python train.py --dataset="regions of photos with short descriptions (Visual Genome)" --train_examples=101725 --mask_ratio=0.75 --encoder_norm="layernorm" --encoder_activation="squared_relu" --encoder_fused_qkv=false --encoder_moe="expert_choice" --encoder_moe_every=2 --encoder_patch_size=[4, 4] --steps=15100 --weight_decay=0.3
Rows from block 6 of the encoder of a small masked image model, named by matrix and row number. Rows with one number belong to one neuron. Each number is 50 + 12 x the weight over its row's rms, rounded and kept within 0 to 99. All counts start at 0. After the name is the row's rms in percent of the matrix's.
After each neuron's rows are labels from the 100 images, of 14848, where the neuron reaches its highest value: "top examples" is what is common among them; "patch colour" is the nearest of a few named colours to the mean colour under the peak. Only what is clearly more common there than usual is listed. The data: regions of photos with short descriptions (Visual Genome).
# fc1: MLP up (encoder.blocks.6.mlp.fc1.weight, 1536x512), inputs 0-102
# fc2: MLP down (encoder.blocks.6.mlp.fc2.weight, 512x1536, transposed), outputs 0-102

fc1.572 015:65 56 46 45 49 68 59 66 58 52 62 34 57 41 34 46 58 50 52 73 41 43 54 37 62 44 44 44 70 61 47 65 58 56 34 26 39 47 40 35 67 68 47 49 47 39 29 52 83 52 55 32 40 35 37 33 51 44 54 51 57 41 67 66 15 64 47 32 39 49 52 50 68 73 37 73 69 52 47 71 46 42 69 64 35 49 65 61 71 40 52 43 40 46 57 57 48 54 68 50 33 44 57
fc2.572 011:68 37 50 46 47 51 72 37 39 43 46 60 45 47 55 51 60 62 34 29 63 51 36 36 42 78 56 73 46 51 56 60 67 40 52 40 73 53 61 57 29 58 35 52 68 51 70 56 54 64 43 67 82 60 58 42 51 30 50 49 70 60 45 49 59 32 68 58 24 44 56 58 59 41 62 71 75 48 48 36 51 55 41 53 42 52 46 42 56 40 30 74 63 53 46 61 48 40 57 52 42 44 54
top examples: text has "green"
patch colour: green

fc1.660 045:52 44 37 54 53 41 52 45 65 31 52 56 49 52 58 50 21 45 59 66 50 69 74 24 38 35 46 55 63 40 33 58 61 46 48 80 36 45 53 62 54 57 48 65 49 49 63 57 57 39 36 67 30 48 67 64 28 62 41 20 52 41 63 43 52 49 26 58 45 53 49 51 57 51 48 49 43 54 46 66 57 17 72 48 23 56 55 54 55 51 45 52 33 47 56 67 59 61 53 53 44 51 26
fc2.660 045:39 60 47 27 44 76 55 51 49 42 61 34 43 71 41 46 62 55 47 25 56 22 58 43 43 39 39 55 44 49 67 56 55 55 38 37 52 44 55 53 74 38 55 63 50 52 52 66 44 53 79 41 65 85 46 57 33 35 40 47 60 42 40 54 51 52 51 35 76 24 49 59 42 63 46 47 27 48 44 33 42 57 50 40 44 37 53 53 37 52 51 82 60 39 60 28 51 46 54 49 34 41 50
top examples: text has "green"
patch colour: green

fc1.220 015:35 52 56 41 67 40 49 30 44 46 70 24 38 59 67 78 59 69 51 44 35 31 38 41 60 40 53 51 32 47 54 60 31 43 45 37 36 69 63 61 27 54 53 60 67 53 41 58 55 59 45 53 64 58 51 66 29 54 62 32 37 49 42 83 31 52 52 42 58 39 40 33 66 47 59 60 43 49 40 51 40 51 46 69 57 39 31 54 53 74 47 51 60 61 41 71 27 33 55 37 42 60 33
fc2.220 010:54 48 56 54 48 62 55 48 68 36 44 34 38 62 49 56 64 50 70 56 42 58 54 46 41 51 64 32 41 64 37 49 46 74 61 63 65 60 45 51 34 46 55 50 48 47 64 55 53 56 66 55 47 68 57 62 29 45 52 61 74 58 57 41 50 61 54 51 39 54 58 55 58 52 62 78 48 68 63 66 67 56 60 46 66 48 32 45 44 39 48 59 43 48 76 22 35 48 69 66 43 59 49
top examples: text has "blue"
patch colour: blue

fc1.669 021:45 44 22 54 31 37 52 45 66 65 52 60 54 62 39 78 43 61 68 39 51 69 41 31 55 44 45 72 53 47 57 44 47 62 71 45 66 66 53 56 48 48 53 31 65 65 65 23 70 49 59 68 81 67 57 51 45 45 21 54 73 66 63 63 43 51 47 61 51 55 76 52 54 53 60 47 39 57 48 51 54 09 48 71 37 48 55 52 45 43 44 52 68 64 52 66 51 44 54 27 48 65 60
fc2.669 015:49 52 52 61 41 26 35 54 66 45 37 38 53 42 36 44 32 43 41 56 51 43 56 45 40 45 65 48 44 48 53 53 68 52 47 60 55 47 48 52 56 55 60 41 53 43 38 41 57 37 62 60 53 67 60 66 36 60 50 61 68 34 55 53 66 79 41 54 45 76 61 64 57 44 43 62 38 68 64 60 64 57 58 59 55 46 48 44 37 46 59 60 59 74 43 52 41 62 36 52 50 32 49
top examples: text has "blue"
patch colour: blue

fc1.461 019:69 46 35 36 68 26 35 39 33 46 52 45 56 68 16 44 52 51 53 67 54 59 58 40 33 45 57 44 56 48 45 55 73 43 66 68 62 41 64 61 65 58 41 54 22 39 57 36 46 40 45 49 51 62 47 50 58 61 41 57 67 41 55 58 56 39 36 46 53 43 29 41 53 52 34 67 60 58 64 72 61 53 53 51 29 60 25 34 43 57 54 48 64 34 46 39 65 33 43 69 58 15 40
fc2.461 013:41 43 61 59 62 44 58 53 57 43 41 44 36 49 56 43 56 46 29 26 29 49 50 34 40 53 57 58 43 52 46 37 57 48 57 48 62 58 41 67 42 61 76 57 58 55 58 39 61 44 41 52 64 61 52 54 77 61 64 52 65 41 34 47 68 51 53 73 67 36 51 45 27 46 35 61 28 19 53 35 59 51 47 40 56 53 38 49 29 46 58 64 41 45 46 53 45 46 50 55 28 58 75
top examples: text has "green"
patch colour: green

fc1.366 022:51 44 42 76 54 39 48 46 66 49 56 50 38 46 60 52 24 58 29 78 61 63 71 33 57 41 54 56 64 30 47 39 47 66 66 49 34 45 39 63 31 42 67 58 52 47 45 60 54 42 55 38 49 38 50 65 47 77 61 45 52 41 91 50 51 74 40 65 50 29 37 51 62 49 39 52 47 47 50 53 71 29 72 36 28 42 60 31 58 29 53 44 46 55 55 54 44 65 52 54 44 60 41
fc2.366 018:52 49 58 58 57 59 59 60 60 67 51 38 61 57 50 40 34 56 42 52 48 38 55 54 45 46 51 46 50 51 68 48 50 70 36 51 48 74 64 52 52 47 58 53 40 54 50 61 43 48 70 43 54 71 48 60 47 48 61 57 64 33 65 61 44 48 52 60 58 53 55 62 26 58 58 64 33 57 43 58 55 50 39 59 41 41 43 40 30 40 70 73 46 46 57 56 46 43 43 55 32 64 46
top examples: text has "green"
patch colour: green

fc1.611 061:42 47 40 53 41 35 57 36 63 24 42 51 42 38 63 48 32 40 58 72 55 64 72 36 49 34 46 48 58 40 35 56 58 45 51 76 44 50 33 57 55 56 47 53 51 40 59 49 63 28 39 61 26 56 54 54 43 63 49 34 54 48 62 55 63 65 42 58 43 48 52 46 74 49 51 59 38 51 53 72 66 31 68 41 23 65 51 55 52 44 67 42 44 55 56 56 66 54 52 49 49 34 26
fc2.611 066:36 55 45 39 55 65 68 50 53 47 56 40 60 67 39 48 58 48 35 30 49 32 50 46 31 59 44 42 66 55 48 55 60 65 19 31 51 55 58 42 55 14 52 61 42 59 40 64 36 61 70 32 62 74 47 58 30 40 36 44 59 47 41 56 52 49 49 61 84 35 51 62 38 61 41 62 40 42 35 35 37 61 44 27 60 39 58 56 33 56 58 63 81 37 55 29 36 46 46 42 40 58 56
top examples: text has "green"
patch colour: green

fc1.555 044:45 59 62 43 48 26 38 52 41 71 42 56 51 65 80 38 59 54 45 58 57 36 31 54 48 38 43 76 42 53 40 30 32 73 52 45 32 69 39 42 56 41 69 48 48 39 34 45 42 38 73 26 73 42 31 72 41 50 53 31 55 52 65 51 43 41 46 51 54 61 53 56 60 58 73 70 48 38 32 35 51 63 60 39 46 40 60 64 47 85 54 57 68 57 36 74 49 64 57 30 45 61 66
fc2.555 044:54 32 61 62 38 46 37 57 46 35 28 75 42 52 32 19 27 57 52 54 55 60 48 55 44 48 32 55 64 24 42 41 74 62 52 63 45 51 64 60 67 58 48 45 69 47 72 41 48 63 60 47 45 42 72 36 49 66 54 62 59 47 42 45 40 54 47 46 32 61 37 62 52 53 36 74 67 62 44 50 69 45 53 33 49 73 59 57 42 41 35 53 62 35 67 54 47 56 67 40 46 57 30
top examples: text has "sky"; text has "blue"
patch colour: blue

fc1.643 033:38 54 64 49 48 46 49 53 37 59 56 48 53 56 47 54 54 79 52 91 44 54 27 67 47 38 43 47 36 64 43 62 46 55 77 44 24 50 57 45 58 35 63 51 68 44 63 46 36 50 59 39 44 49 58 64 57 63 48 38 66 35 70 49 14 45 48 38 43 52 67 41 54 55 58 57 44 66 62 53 47 47 32 70 42 51 32 58 55 58 44 51 56 66 55 64 59 31 42 52 49 71 56
fc2.643 030:34 41 59 56 64 59 58 54 59 82 52 59 46 52 52 36 54 48 43 43 51 51 48 44 44 64 55 41 74 52 30 47 50 60 45 24 50 53 51 61 38 54 67 51 58 58 67 51 51 52 55 70 55 44 59 62 50 27 54 67 53 41 61 43 28 72 43 67 42 54 61 42 55 47 54 33 45 48 25 41 68 49 41 41 50 45 41 49 51 55 47 46 49 60 61 52 32 21 66 47 56 61 39
top examples: text has "sky"
patch colour: blue

fc1.325 029:53 53 60 62 55 57 52 54 49 37 43 52 65 54 42 63 40 52 58 62 72 42 31 56 34 55 48 67 42 33 61 49 43 55 38 70 37 45 60 53 54 57 59 48 62 66 53 39 50 47 51 55 55 68 75 40 64 62 58 50 55 62 68 54 35 32 46 39 53 39 35 58 58 41 49 39 68 50 48 35 67 47 54 78 36 42 47 51 52 50 41 52 39 65 68 62 66 51 50 42 40 63 42
fc2.325 027:43 50 58 47 68 45 49 55 64 43 33 55 56 34 69 25 64 65 43 54 73 42 40 44 47 43 34 54 58 47 45 56 49 57 33 28 54 55 64 42 52 53 67 28 52 37 44 40 47 46 58 57 44 56 69 60 52 35 44 59 50 58 62 52 47 68 52 47 54 56 38 53 63 46 54 46 45 32 38 43 52 53 61 33 57 45 60 50 57 61 41 59 32 74 43 56 33 47 31 38 62 69 47
top examples: text has "blue"
patch colour: blue; cyan

fc1.209 097:49 57 55 89 34 52 54 67 50 50 49 51 46 59 43 23 60 40 50 52 43 36 47 32 60 45 37 50 48 35 47 46 49 43 55 63 53 54 53 49 51 61 59 31 39 35 36 54 46 56 49 48 48 59 38 23 47 63 55 62 46 45 43 47 51 56 46 40 36 41 51 52 41 69 46 64 39 41 43 68 56 51 75 46 46 41 69 57 32 55 59 50 49 23 68 52 64 48 50 50 64 30 45
fc2.209 127:60 31 58 36 66 70 50 51 38 68 49 56 65 40 44 46 47 82 58 25 52 60 49 62 51 61 44 44 55 41 63 43 36 50 42 54 53 38 45 65 66 43 34 69 65 42 57 59 59 60 53 41 40 63 69 63 41 41 31 45 60 44 42 43 47 45 52 45 62 57 52 66 43 52 36 48 67 62 57 30 53 48 46 41 63 55 44 60 63 36 29 56 62 75 53 36 60 59 62 48 35 38 50
top examples: text has "blue"
patch colour: grey

fc1.505 015:51 52 39 55 37 51 46 45 31 52 37 55 63 58 53 63 63 65 51 50 58 52 41 70 40 40 71 45 56 55 33 41 67 41 23 56 59 24 65 53 60 52 46 60 46 45 37 55 40 36 65 86 53 25 55 61 48 66 37 53 56 60 61 70 45 56 58 57 34 53 53 64 50 57 32 59 37 59 53 56 47 74 40 71 59 47 49 47 62 84 68 29 42 47 50 44 61 42 33 59 37 46 67
fc2.505 010:65 32 47 58 65 56 54 52 57 33 32 35 56 42 34 65 46 61 49 45 50 51 52 66 42 38 63 68 45 45 61 51 59 65 42 40 38 33 51 68 43 52 45 39 57 37 60 37 69 50 61 55 43 45 30 43 68 43 39 59 28 80 23 51 43 34 77 39 47 48 52 50 65 58 43 63 39 40 66 52 47 42 48 58 73 43 36 45 36 60 39 51 59 53 62 51 58 32 58 46 61 41 33
top examples: text has "red"
patch colour: red

fc1.37 027:44 63 55 33 54 58 38 43 59 36 38 79 53 40 66 55 66 52 59 55 49 49 27 75 43 45 56 49 32 46 41 57 46 67 43 56 50 46 68 39 35 56 51 79 53 74 55 19 58 51 58 66 26 29 35 85 54 62 51 45 37 66 64 54 46 46 32 42 47 64 52 51 40 59 58 28 58 46 50 52 70 50 42 54 40 33 46 78 55 65 56 58 49 45 46 63 51 51 57 47 53 33 46
fc2.37 026:36 69 34 31 60 47 63 50 53 45 65 43 33 49 28 23 51 54 43 30 24 49 64 41 45 53 44 50 59 61 46 53 48 49 57 44 41 41 51 64 63 51 61 62 28 50 45 68 69 62 52 46 52 43 34 42 47 46 39 47 49 38 41 24 72 26 55 61 64 60 59 52 45 58 26 62 35 32 47 43 34 61 55 14 52 32 42 46 41 44 61 60 58 52 32 55 39 52 43 40 33 44 66
top examples: text has "green"
patch colour: green