python train.py --encoder_arch="vit" --model="masked image model" --dataset="regions of photos with short descriptions (Visual Genome)" --train_examples=101725 --image_size=40 --crop_scale_min=0.5 --horizontal_flip=false --method="mae" --mask_ratio=0.75 --loss="mse" --encoder_norm="layernorm" --encoder_norm_position="pre" --encoder_activation="squared_relu" --encoder_mlp_ratio=3 --encoder_head_dim=32 --encoder_fused_qkv=false --encoder_bias="all" --encoder_qk_norm=false --encoder_parallel_block=false --encoder_inner_norm=false --encoder_moe="expert_choice" --encoder_num_experts=4 --encoder_moe_every=2 --encoder_expert_mlp_ratio=0.5 --encoder_experts_per_token=2 --encoder_shared_expert=false --encoder_patch_size=[4, 4] --encoder_layers=12 --encoder_width=512 --encoder_positions="rope" --decoder_width=256 --norm_pix_loss=true --decoder_layers=3 --residual_init="none" --optimizer="cautious_adamw" --learning_rate=0.0011 --beta1=0.8 --beta2=0.999 --eps=1e-10 --max_grad_norm=1.0 --max_steps=15100 --batch_size=256 --epochs=38.0 --lr_schedule="cosine_restarts" --final_lr_fraction=0.05 --warmup_steps=300 --weight_decay=0.3
Rows from expert 1 of block 5 of the encoder, named by matrix and row number. Rows with one number belong to one neuron. Each number is 500 + 40 x the weight over its row's rms, rounded and kept within 0 to 999. All counts start at 0. Numbers have three digits each. After the name is the row's rms in percent of the matrix's.
# up: expert up (encoder.blocks.5.mlp.up, 4x256x512), inputs 462-483
# down: expert down (encoder.blocks.5.mlp.down, 4x512x256, transposed), outputs 462-483
up.31 105:484463492508543459505518541523529606451440412474561464584551414510
up.32 076:556468515509519476507492525525469512483446483544516622575476495481
up.33 080:497545490492504533518453510505435517456537445512550602580496497408
up.34 041:443450501491482574493472515609504531555505512546610471488474468475
up.35 044:517516527462497568485516500510594546480513472541480576554466561505
up.36 044:563420470533560511528527481529464553491464422490477466561505514520
up.37 041:509571485516560492492449545541519492514534477594504548513550538474
up.38 049:482555492463576493428471515476539565473453516474454564515501497502
up.39 072:543530486496521483471496479485493496519546573469533476456542468518
up.40 040:474506501517563479505501478573508598480509573485525488566545525516
up.41 126:503515480522523575499478544494531572506476459502488542501510552416
up.42 049:500460525498430437484500480502484463462591531504491503435590478526
up.43 113:501477495512503511525462513553450535495577491505515435532502443448
up.44 043:524558474426458465529534533556478527514532462560521499503431475477
up.45 148:466506536550467503503455533564440524521455418534538514515500512493
up.46 054:456508500527526512485529568484489537493559531546459431515456485544
up.47 117:543461425483558518476557443454424474522544510498588444497516486446
up.48 048:530479435517531505514459496436509580510519492480431528463549536509
up.49 068:487460503534483535496538542509492581440387438524508597577517492467
up.50 071:501469538464510476539543450463455458544570549494550487425486532540
up.51 052:458458427543501476513521430474479449547503462440545541498445554521
up.52 038:451492431493538600474532447505537548555468445499489536533529513510
up.53 054:530464476426531501485575454500583550502447521526518430472487433406
up.54 059:494538492541525505499529531424525577566533472465499477522462471505
up.55 043:448502427495553586481458477496444528555431546450545487536451585530
up.56 097:493488547481523471495500432531586523555563531494423552463580485460
up.57 051:502515475429519518447426540535489589448504448503502544551508520510
up.58 053:476457449500485521465529507552481457483472522536511493569518420508
up.59 048:459502484505480526518546478488533544513548479495509482515482515510
up.60 057:503477492549501439512498535494466578506513495441470551493452483551
up.61 051:463582453550548524493542504551447474508588547472468454537547444511
up.62 042:459477468516484535485500493492480507513517465507594551466550511366
up.63 058:455522477545469513505506473481517538481454520509494436472515466529
up.64 042:481471436545532542507461533554496469526527503503567569454456536480
up.65 044:492490526526469566431423533523478385533494556480465474484542466500
up.66 057:498487471496498496462467500461530517477551568561512503551541487498
up.67 039:526441523495502526439464525463487413537499541460504485454450516505
up.68 041:466461487527464495530465505519522544440531478581511533472504501559
up.69 046:449536534508509473408433498472494483551511511486550540479526522509
up.70 046:498511499498505567495540548507488419495543551483491468521476489491
up.71 042:552582534490582549525520484562567447467518549504559566497461446554
up.72 047:480463507503498449515435520427508502500468498554522534524493478460
up.73 038:484478539450556546443493507509509490500525503477441503514552564521
up.74 086:498545501516479472487462493440544534453514502503529396475452402487
up.75 096:538503497533485497464549538457516558520531506498494538519580583532
up.76 073:535498459528537474509485431504518395501512510500514477422486495575
up.77 086:505498476505481459472487474422550587511509518496486456457556490494
up.78 044:490497526441480568468511446489470463545448495496473506452485561535
up.79 074:538496522559506465407449433449532429565533511493553457507541480454
up.80 055:522489524465487488470452461533443518452503477541492516492447466439
up.81 052:471541523440495489423447497482560483487496486529422479530481475607
up.82 062:480553507505507568577463497553536554442546512449493564437494446506
up.83 044:448516453548452521423489528502486579530465501500437381453517476503
up.84 121:454589492523519486458438548566511477441544471504541515579488579450
up.85 042:483500514456509436499449520504476517534490502495535432429524512516
up.86 047:503480511532498503487479578560522528542507546504504528528543540447
up.87 040:511438436497533529450520501519515517495523444458483478528474477442
up.88 041:443448473501468494441503492506434539512451443492421503468414516548
up.89 042:526575510487477468582513409442564546532471529507519512530484467524
up.90 041:487497460519480502456472552550492515492560512426472541514503541525
up.91 040:491502528513433556507472566445486473468491471446427517517425537473
up.92 045:500523464435516519454496457506535526473601476421522547498445445541
up.93 039:491485473527573492525508529503538466501500436564543510561535442514
up.94 057:521544420520489529542475491510499486517518533479424517406505524522
up.95 157:533501439535519478484567442554489460523523561552516529468521546472
up.96 128:542495471537544478504519456487567492549540503511521563475510505494
up.97 042:492513553500571432544438549474490516571511481506489597538429555456
up.98 048:489497525540509420479563445546495486498544453506472440530520513448
up.99 147:452563547585487512477428459470519521529573478445500523470379507476
up.100 071:508511482479529487491529492510425508485536449526528484585568479455
up.101 046:424501495474483505470498537523505460488506509543479533515452491498
up.102 041:582508468548465529529479548473490415500475499481444466512512494492
up.103 045:497462455527444479457531474460560540554425439502589539508564581503
up.104 060:495567524502541487471503529436549657479468474500503397478539422442
up.105 041:498490482544393521558482469513495478483563458467528528576537471455
up.106 069:525469512470485463530514516605435481469507493490498495469526483524
up.107 043:513528515404476543526515490460511470453519558418472539509485548536
up.108 041:475489496491555516457497513553425521448561471518459539537498465549
up.109 045:433509494443585443506488534501514453506466464452571503536498498415
up.110 040:462492495508519479468440501487505481510453520502546546497540469375
up.111 039:546486561546511574441463512525539480547481417448545477517550456497
up.112 049:525426459553460497491475525521504544539474453483446563513479497508
up.113 036:409514459478516525483548467539542489514425487466495496485525542426
up.114 042:435497508490452484445523507505493517480475530478560490501536520527
up.115 037:508470471425494545502516479530568498570507440416457550433438506517
up.116 047:461512463494487510521486442516521492517525500466459476470588555464
up.117 049:460486485510486513509553487492608586507492529518575436475459501470
up.118 042:495470489457477518464561453532553479474443480583560461469502556497
up.119 063:462477483506529566451486543451546560527417437468457454504588492513
up.120 124:440511496538483491505536582445573615526409475498491453549542440576
up.121 041:524443491523564500480501551525520511492559466509477502588541504489
up.122 041:510510515493490556411508492565529561420515532526441514498555452453
up.123 057:485525550483432490504440488593478500551528511547493482524493517560
up.124 055:520469517494539494484485465511566440400518502492518468493489488548
up.125 054:506474504483495510467508549487508488540397500476466435539488509518
up.126 043:421522497534537510470515523469546454500488515436472514509471522528
up.127 040:536489484461549537455560501458584541510521489518537523533470590466
up.128 081:502548509578544487490537439493534500504535475493570574511521539540
up.129 071:495553523510490541461508536548488393597589559467496476489565476464
down.31 101:542547486546455523495463494498483522522497503504518487514551530471
down.32 084:516551540581453467486521511530505471526586599514511484475529516469
down.33 093:516457464484504439531566412481516524523507494507496509482516505489
down.34 060:466554473547483441491512546481515506542517505479461524480457513506
down.35 061:487544529488473511471592505482539496485545484535468487454544465539
down.36 061:501512536518476565519515434480535435467436583501502501462552488524
down.37 055:564535471498436562481503474534614488501524518536516506528460550460
down.38 062:487547522494558496505539472557475466530545501503452493463555482473
down.39 105:476402504448454449503511493480458523489445547477518491514525525486
down.40 058:568457500590524492467482476504454555506528446492463534497523489493
down.41 121:518427465524479463531508487527491481512529487513483537467471405597
down.42 058:524453518588507493504474495425481470526501486506582530512488526522
down.43 124:523545543524494507518588433531532487524599509533540426538414470433
down.44 057:511514506548488501523506523401529495440560522568507495447438602463
down.45 140:454494521499508500483575427475523444460487558423490436534577462476
down.46 071:577481608508459557508485477486552486444517583525497491505494512534
down.47 131:493440609471482512530534421557565542567547476554495523511480422490
down.48 064:422507487504463452519539463537531524547585487534562535476478529452
down.49 073:537517542516490434534580455509494435515512625438553512516601476475
down.50 102:445492470531499543431518518516544525495513508511456454456494464536
down.51 069:479557564480441528521495368499498486489502513494454476524451542439
down.52 056:531516491473509545422453491515523471507462483476527449489554459441
down.53 072:497522516524478461505441585525494540496514535504512487454461488517
down.54 065:394518546545544507455542464531478535464417392512556497491443487463
down.55 059:478523476521523476501529556477452483462439447538435595496561531472
down.56 110:534494507534505531435438494492529449576492555572469481514511531531
down.57 071:518529504494480473540497499529524549543542557515496487539488472498
down.58 069:534491532446502506437469473495417537453579564487511473468457518494
down.59 057:515538473483557403433585470497485472473469479517522494513518505469
down.60 072:480489517496491441448440504448570498454456569498460487502520521575
down.61 068:497432517499479490501565491502523509393506551503553486541526550485
down.62 059:499487528454442478441485480410493561527531545543485389458565495432
down.63 074:459407510580488470506511500494505530455541566535508469499450472524
down.64 061:482474487486473461487510490471578522458523486458513531520494495457
down.65 060:438528522515433483558535504423561509482510548498506458566550434485
down.66 064:514449506505513482440539507505547491473477505540546461552636517525
down.67 059:402506499445467479459577477450517459537524497472512475544467504531
down.68 057:525519499552465459483458509531494516486549527606516512501558509499
down.69 058:495454544508467513538509480504478548534496543511507475476498538525
down.70 065:478443509434462509467518436474488509548521496542471491522542504477
down.71 061:476486458522572458464572466500522512468517535592495497469465492428
down.72 068:503445562500472441456482467463533378503579596512504465462533534507
down.73 056:520510460479460541509465420510434488606504572543511493467518494532
down.74 090:522428536524433479508463479481531440483545532525473421559493487496
down.75 097:551504592470501507474510410540476412553518504483505538498584500564
down.76 078:470509499543540506484455526527518545365513497476511464532538436481
down.77 076:491480551438489481508505506486499452535502549564463473488546476522
down.78 058:558463565513521430472521504597465539571490499435558498473517516505
down.79 097:508483521494483501488503544463557575457534464467508435489538442542
down.80 065:483502472496509540488492454497474494449549569517538511462570479536
down.81 063:541492463503456461503461509552463526521531495510478487528530513494
down.82 073:453496508463476547456540467482557588495464512634494462454475492506
down.83 065:525500571561481401472428446500510466564555527442532463552520469543
down.84 119:528519534515461534506498493528489456505540486447590438451468401531
down.85 060:586533470450465481505473474413439547506525532533479472465499529449
down.86 062:506506495517528533531522504470533517495505477525550439513569463558
down.87 057:548473476508536492516524492446469504479525464492460477515521547511
down.88 057:546441465500528493522418579442493512519538514503430467502511632471
down.89 059:495457439404514512514593466557432531538569547475522425499564452500
down.90 060:449478486468486507521474460482496549518523562489550522540473533457
down.91 057:491467440545506446543455550455439500512525490516547427586503510538
down.92 062:564554509411511514509540518460483530529486500488548448457491468466
down.93 056:573524501477516515460474528507500500524468484546374460531484472525
down.94 067:454391502451484461444541466416491481499521589449519491569479432527
down.95 151:510493541503551522452529533492549485520512525441515422470441449478
down.96 148:464518523491469503525470501531505530577548511522536474486524524551
down.97 059:499595498512459542514473535506512552442458485547486530520419501445
down.98 056:534525515423495480531456560526495610410539482489478472499439519511
down.99 133:456513533513471499466554523466561600531483511522488341482455507491
down.100 092:571435536528504518494513455446494517521536497510498488492535472489
down.101 059:485469490464475512539556496506470450551547529498443503552534476471
down.102 060:512443431529515595546482511434512500501508530495523570475546549445
down.103 061:548530490590545513442453551523438563493556512538498508545504558505
down.104 086:518479556504584479526505476521500509512607449521451509489457498461
down.105 057:524498547511503425552539580477476513492490539407443543565524463495
down.106 084:488476543503538467499554529455509489506582613502548476538517512518
down.107 063:514418582544479489492464508531427546534478620491521512456417446515
down.108 058:482511439529525466537578556374489534508504480472483433475394547515
down.109 060:538485512505533504485503515441378519431481565524429497493432496455
down.110 059:502545469446570490507524539508517455574524446580490460478499541467
down.111 055:494558512465481420464496436576521433517478458523530473435455444535
down.112 072:488573534533508454515531474556468466448478509491503481533453492573
down.113 057:539517482471543531517483536496519483448542485475545506452518453468
down.114 058:448505544558500462499564613486514470506509439513428458454549579546
down.115 056:478525449514530480504488506484465528506464477419525481481562472445
down.116 063:557462484411584501508578452495487515430624514508461498421479568440
down.117 065:459500544422436516561471484412508448480538487566503544544530485517
down.118 055:531497509492545520458447476503491554544446531506450536509497485548
down.119 081:492459517529514427550447465554521531444552574519449481478416417456
down.120 108:537496547423476502519480493501514428516486479501480470474535570495
down.121 056:493492549554428435499474527547516505508457491531429510517552503507
down.122 057:466495537518498496517499477565533489449551537450527510463567449523
down.123 068:496441442501467417465517611503513517496491546590520475489498446548
down.124 065:479533487455492543488449523514517453499572493491471511456422529524
down.125 069:518439521518516441521555520428495532454452516527542513492519456478
down.126 058:488504485472553524534545561522466456506524504459533505507451430535
down.127 057:543439550435458453517516469473555519511525467530462577539513488432
down.128 088:464497518471505525529564494448481497510524491491488521453503498516
down.129 100:415467499527482503494551521495515510471469530431532463541502527487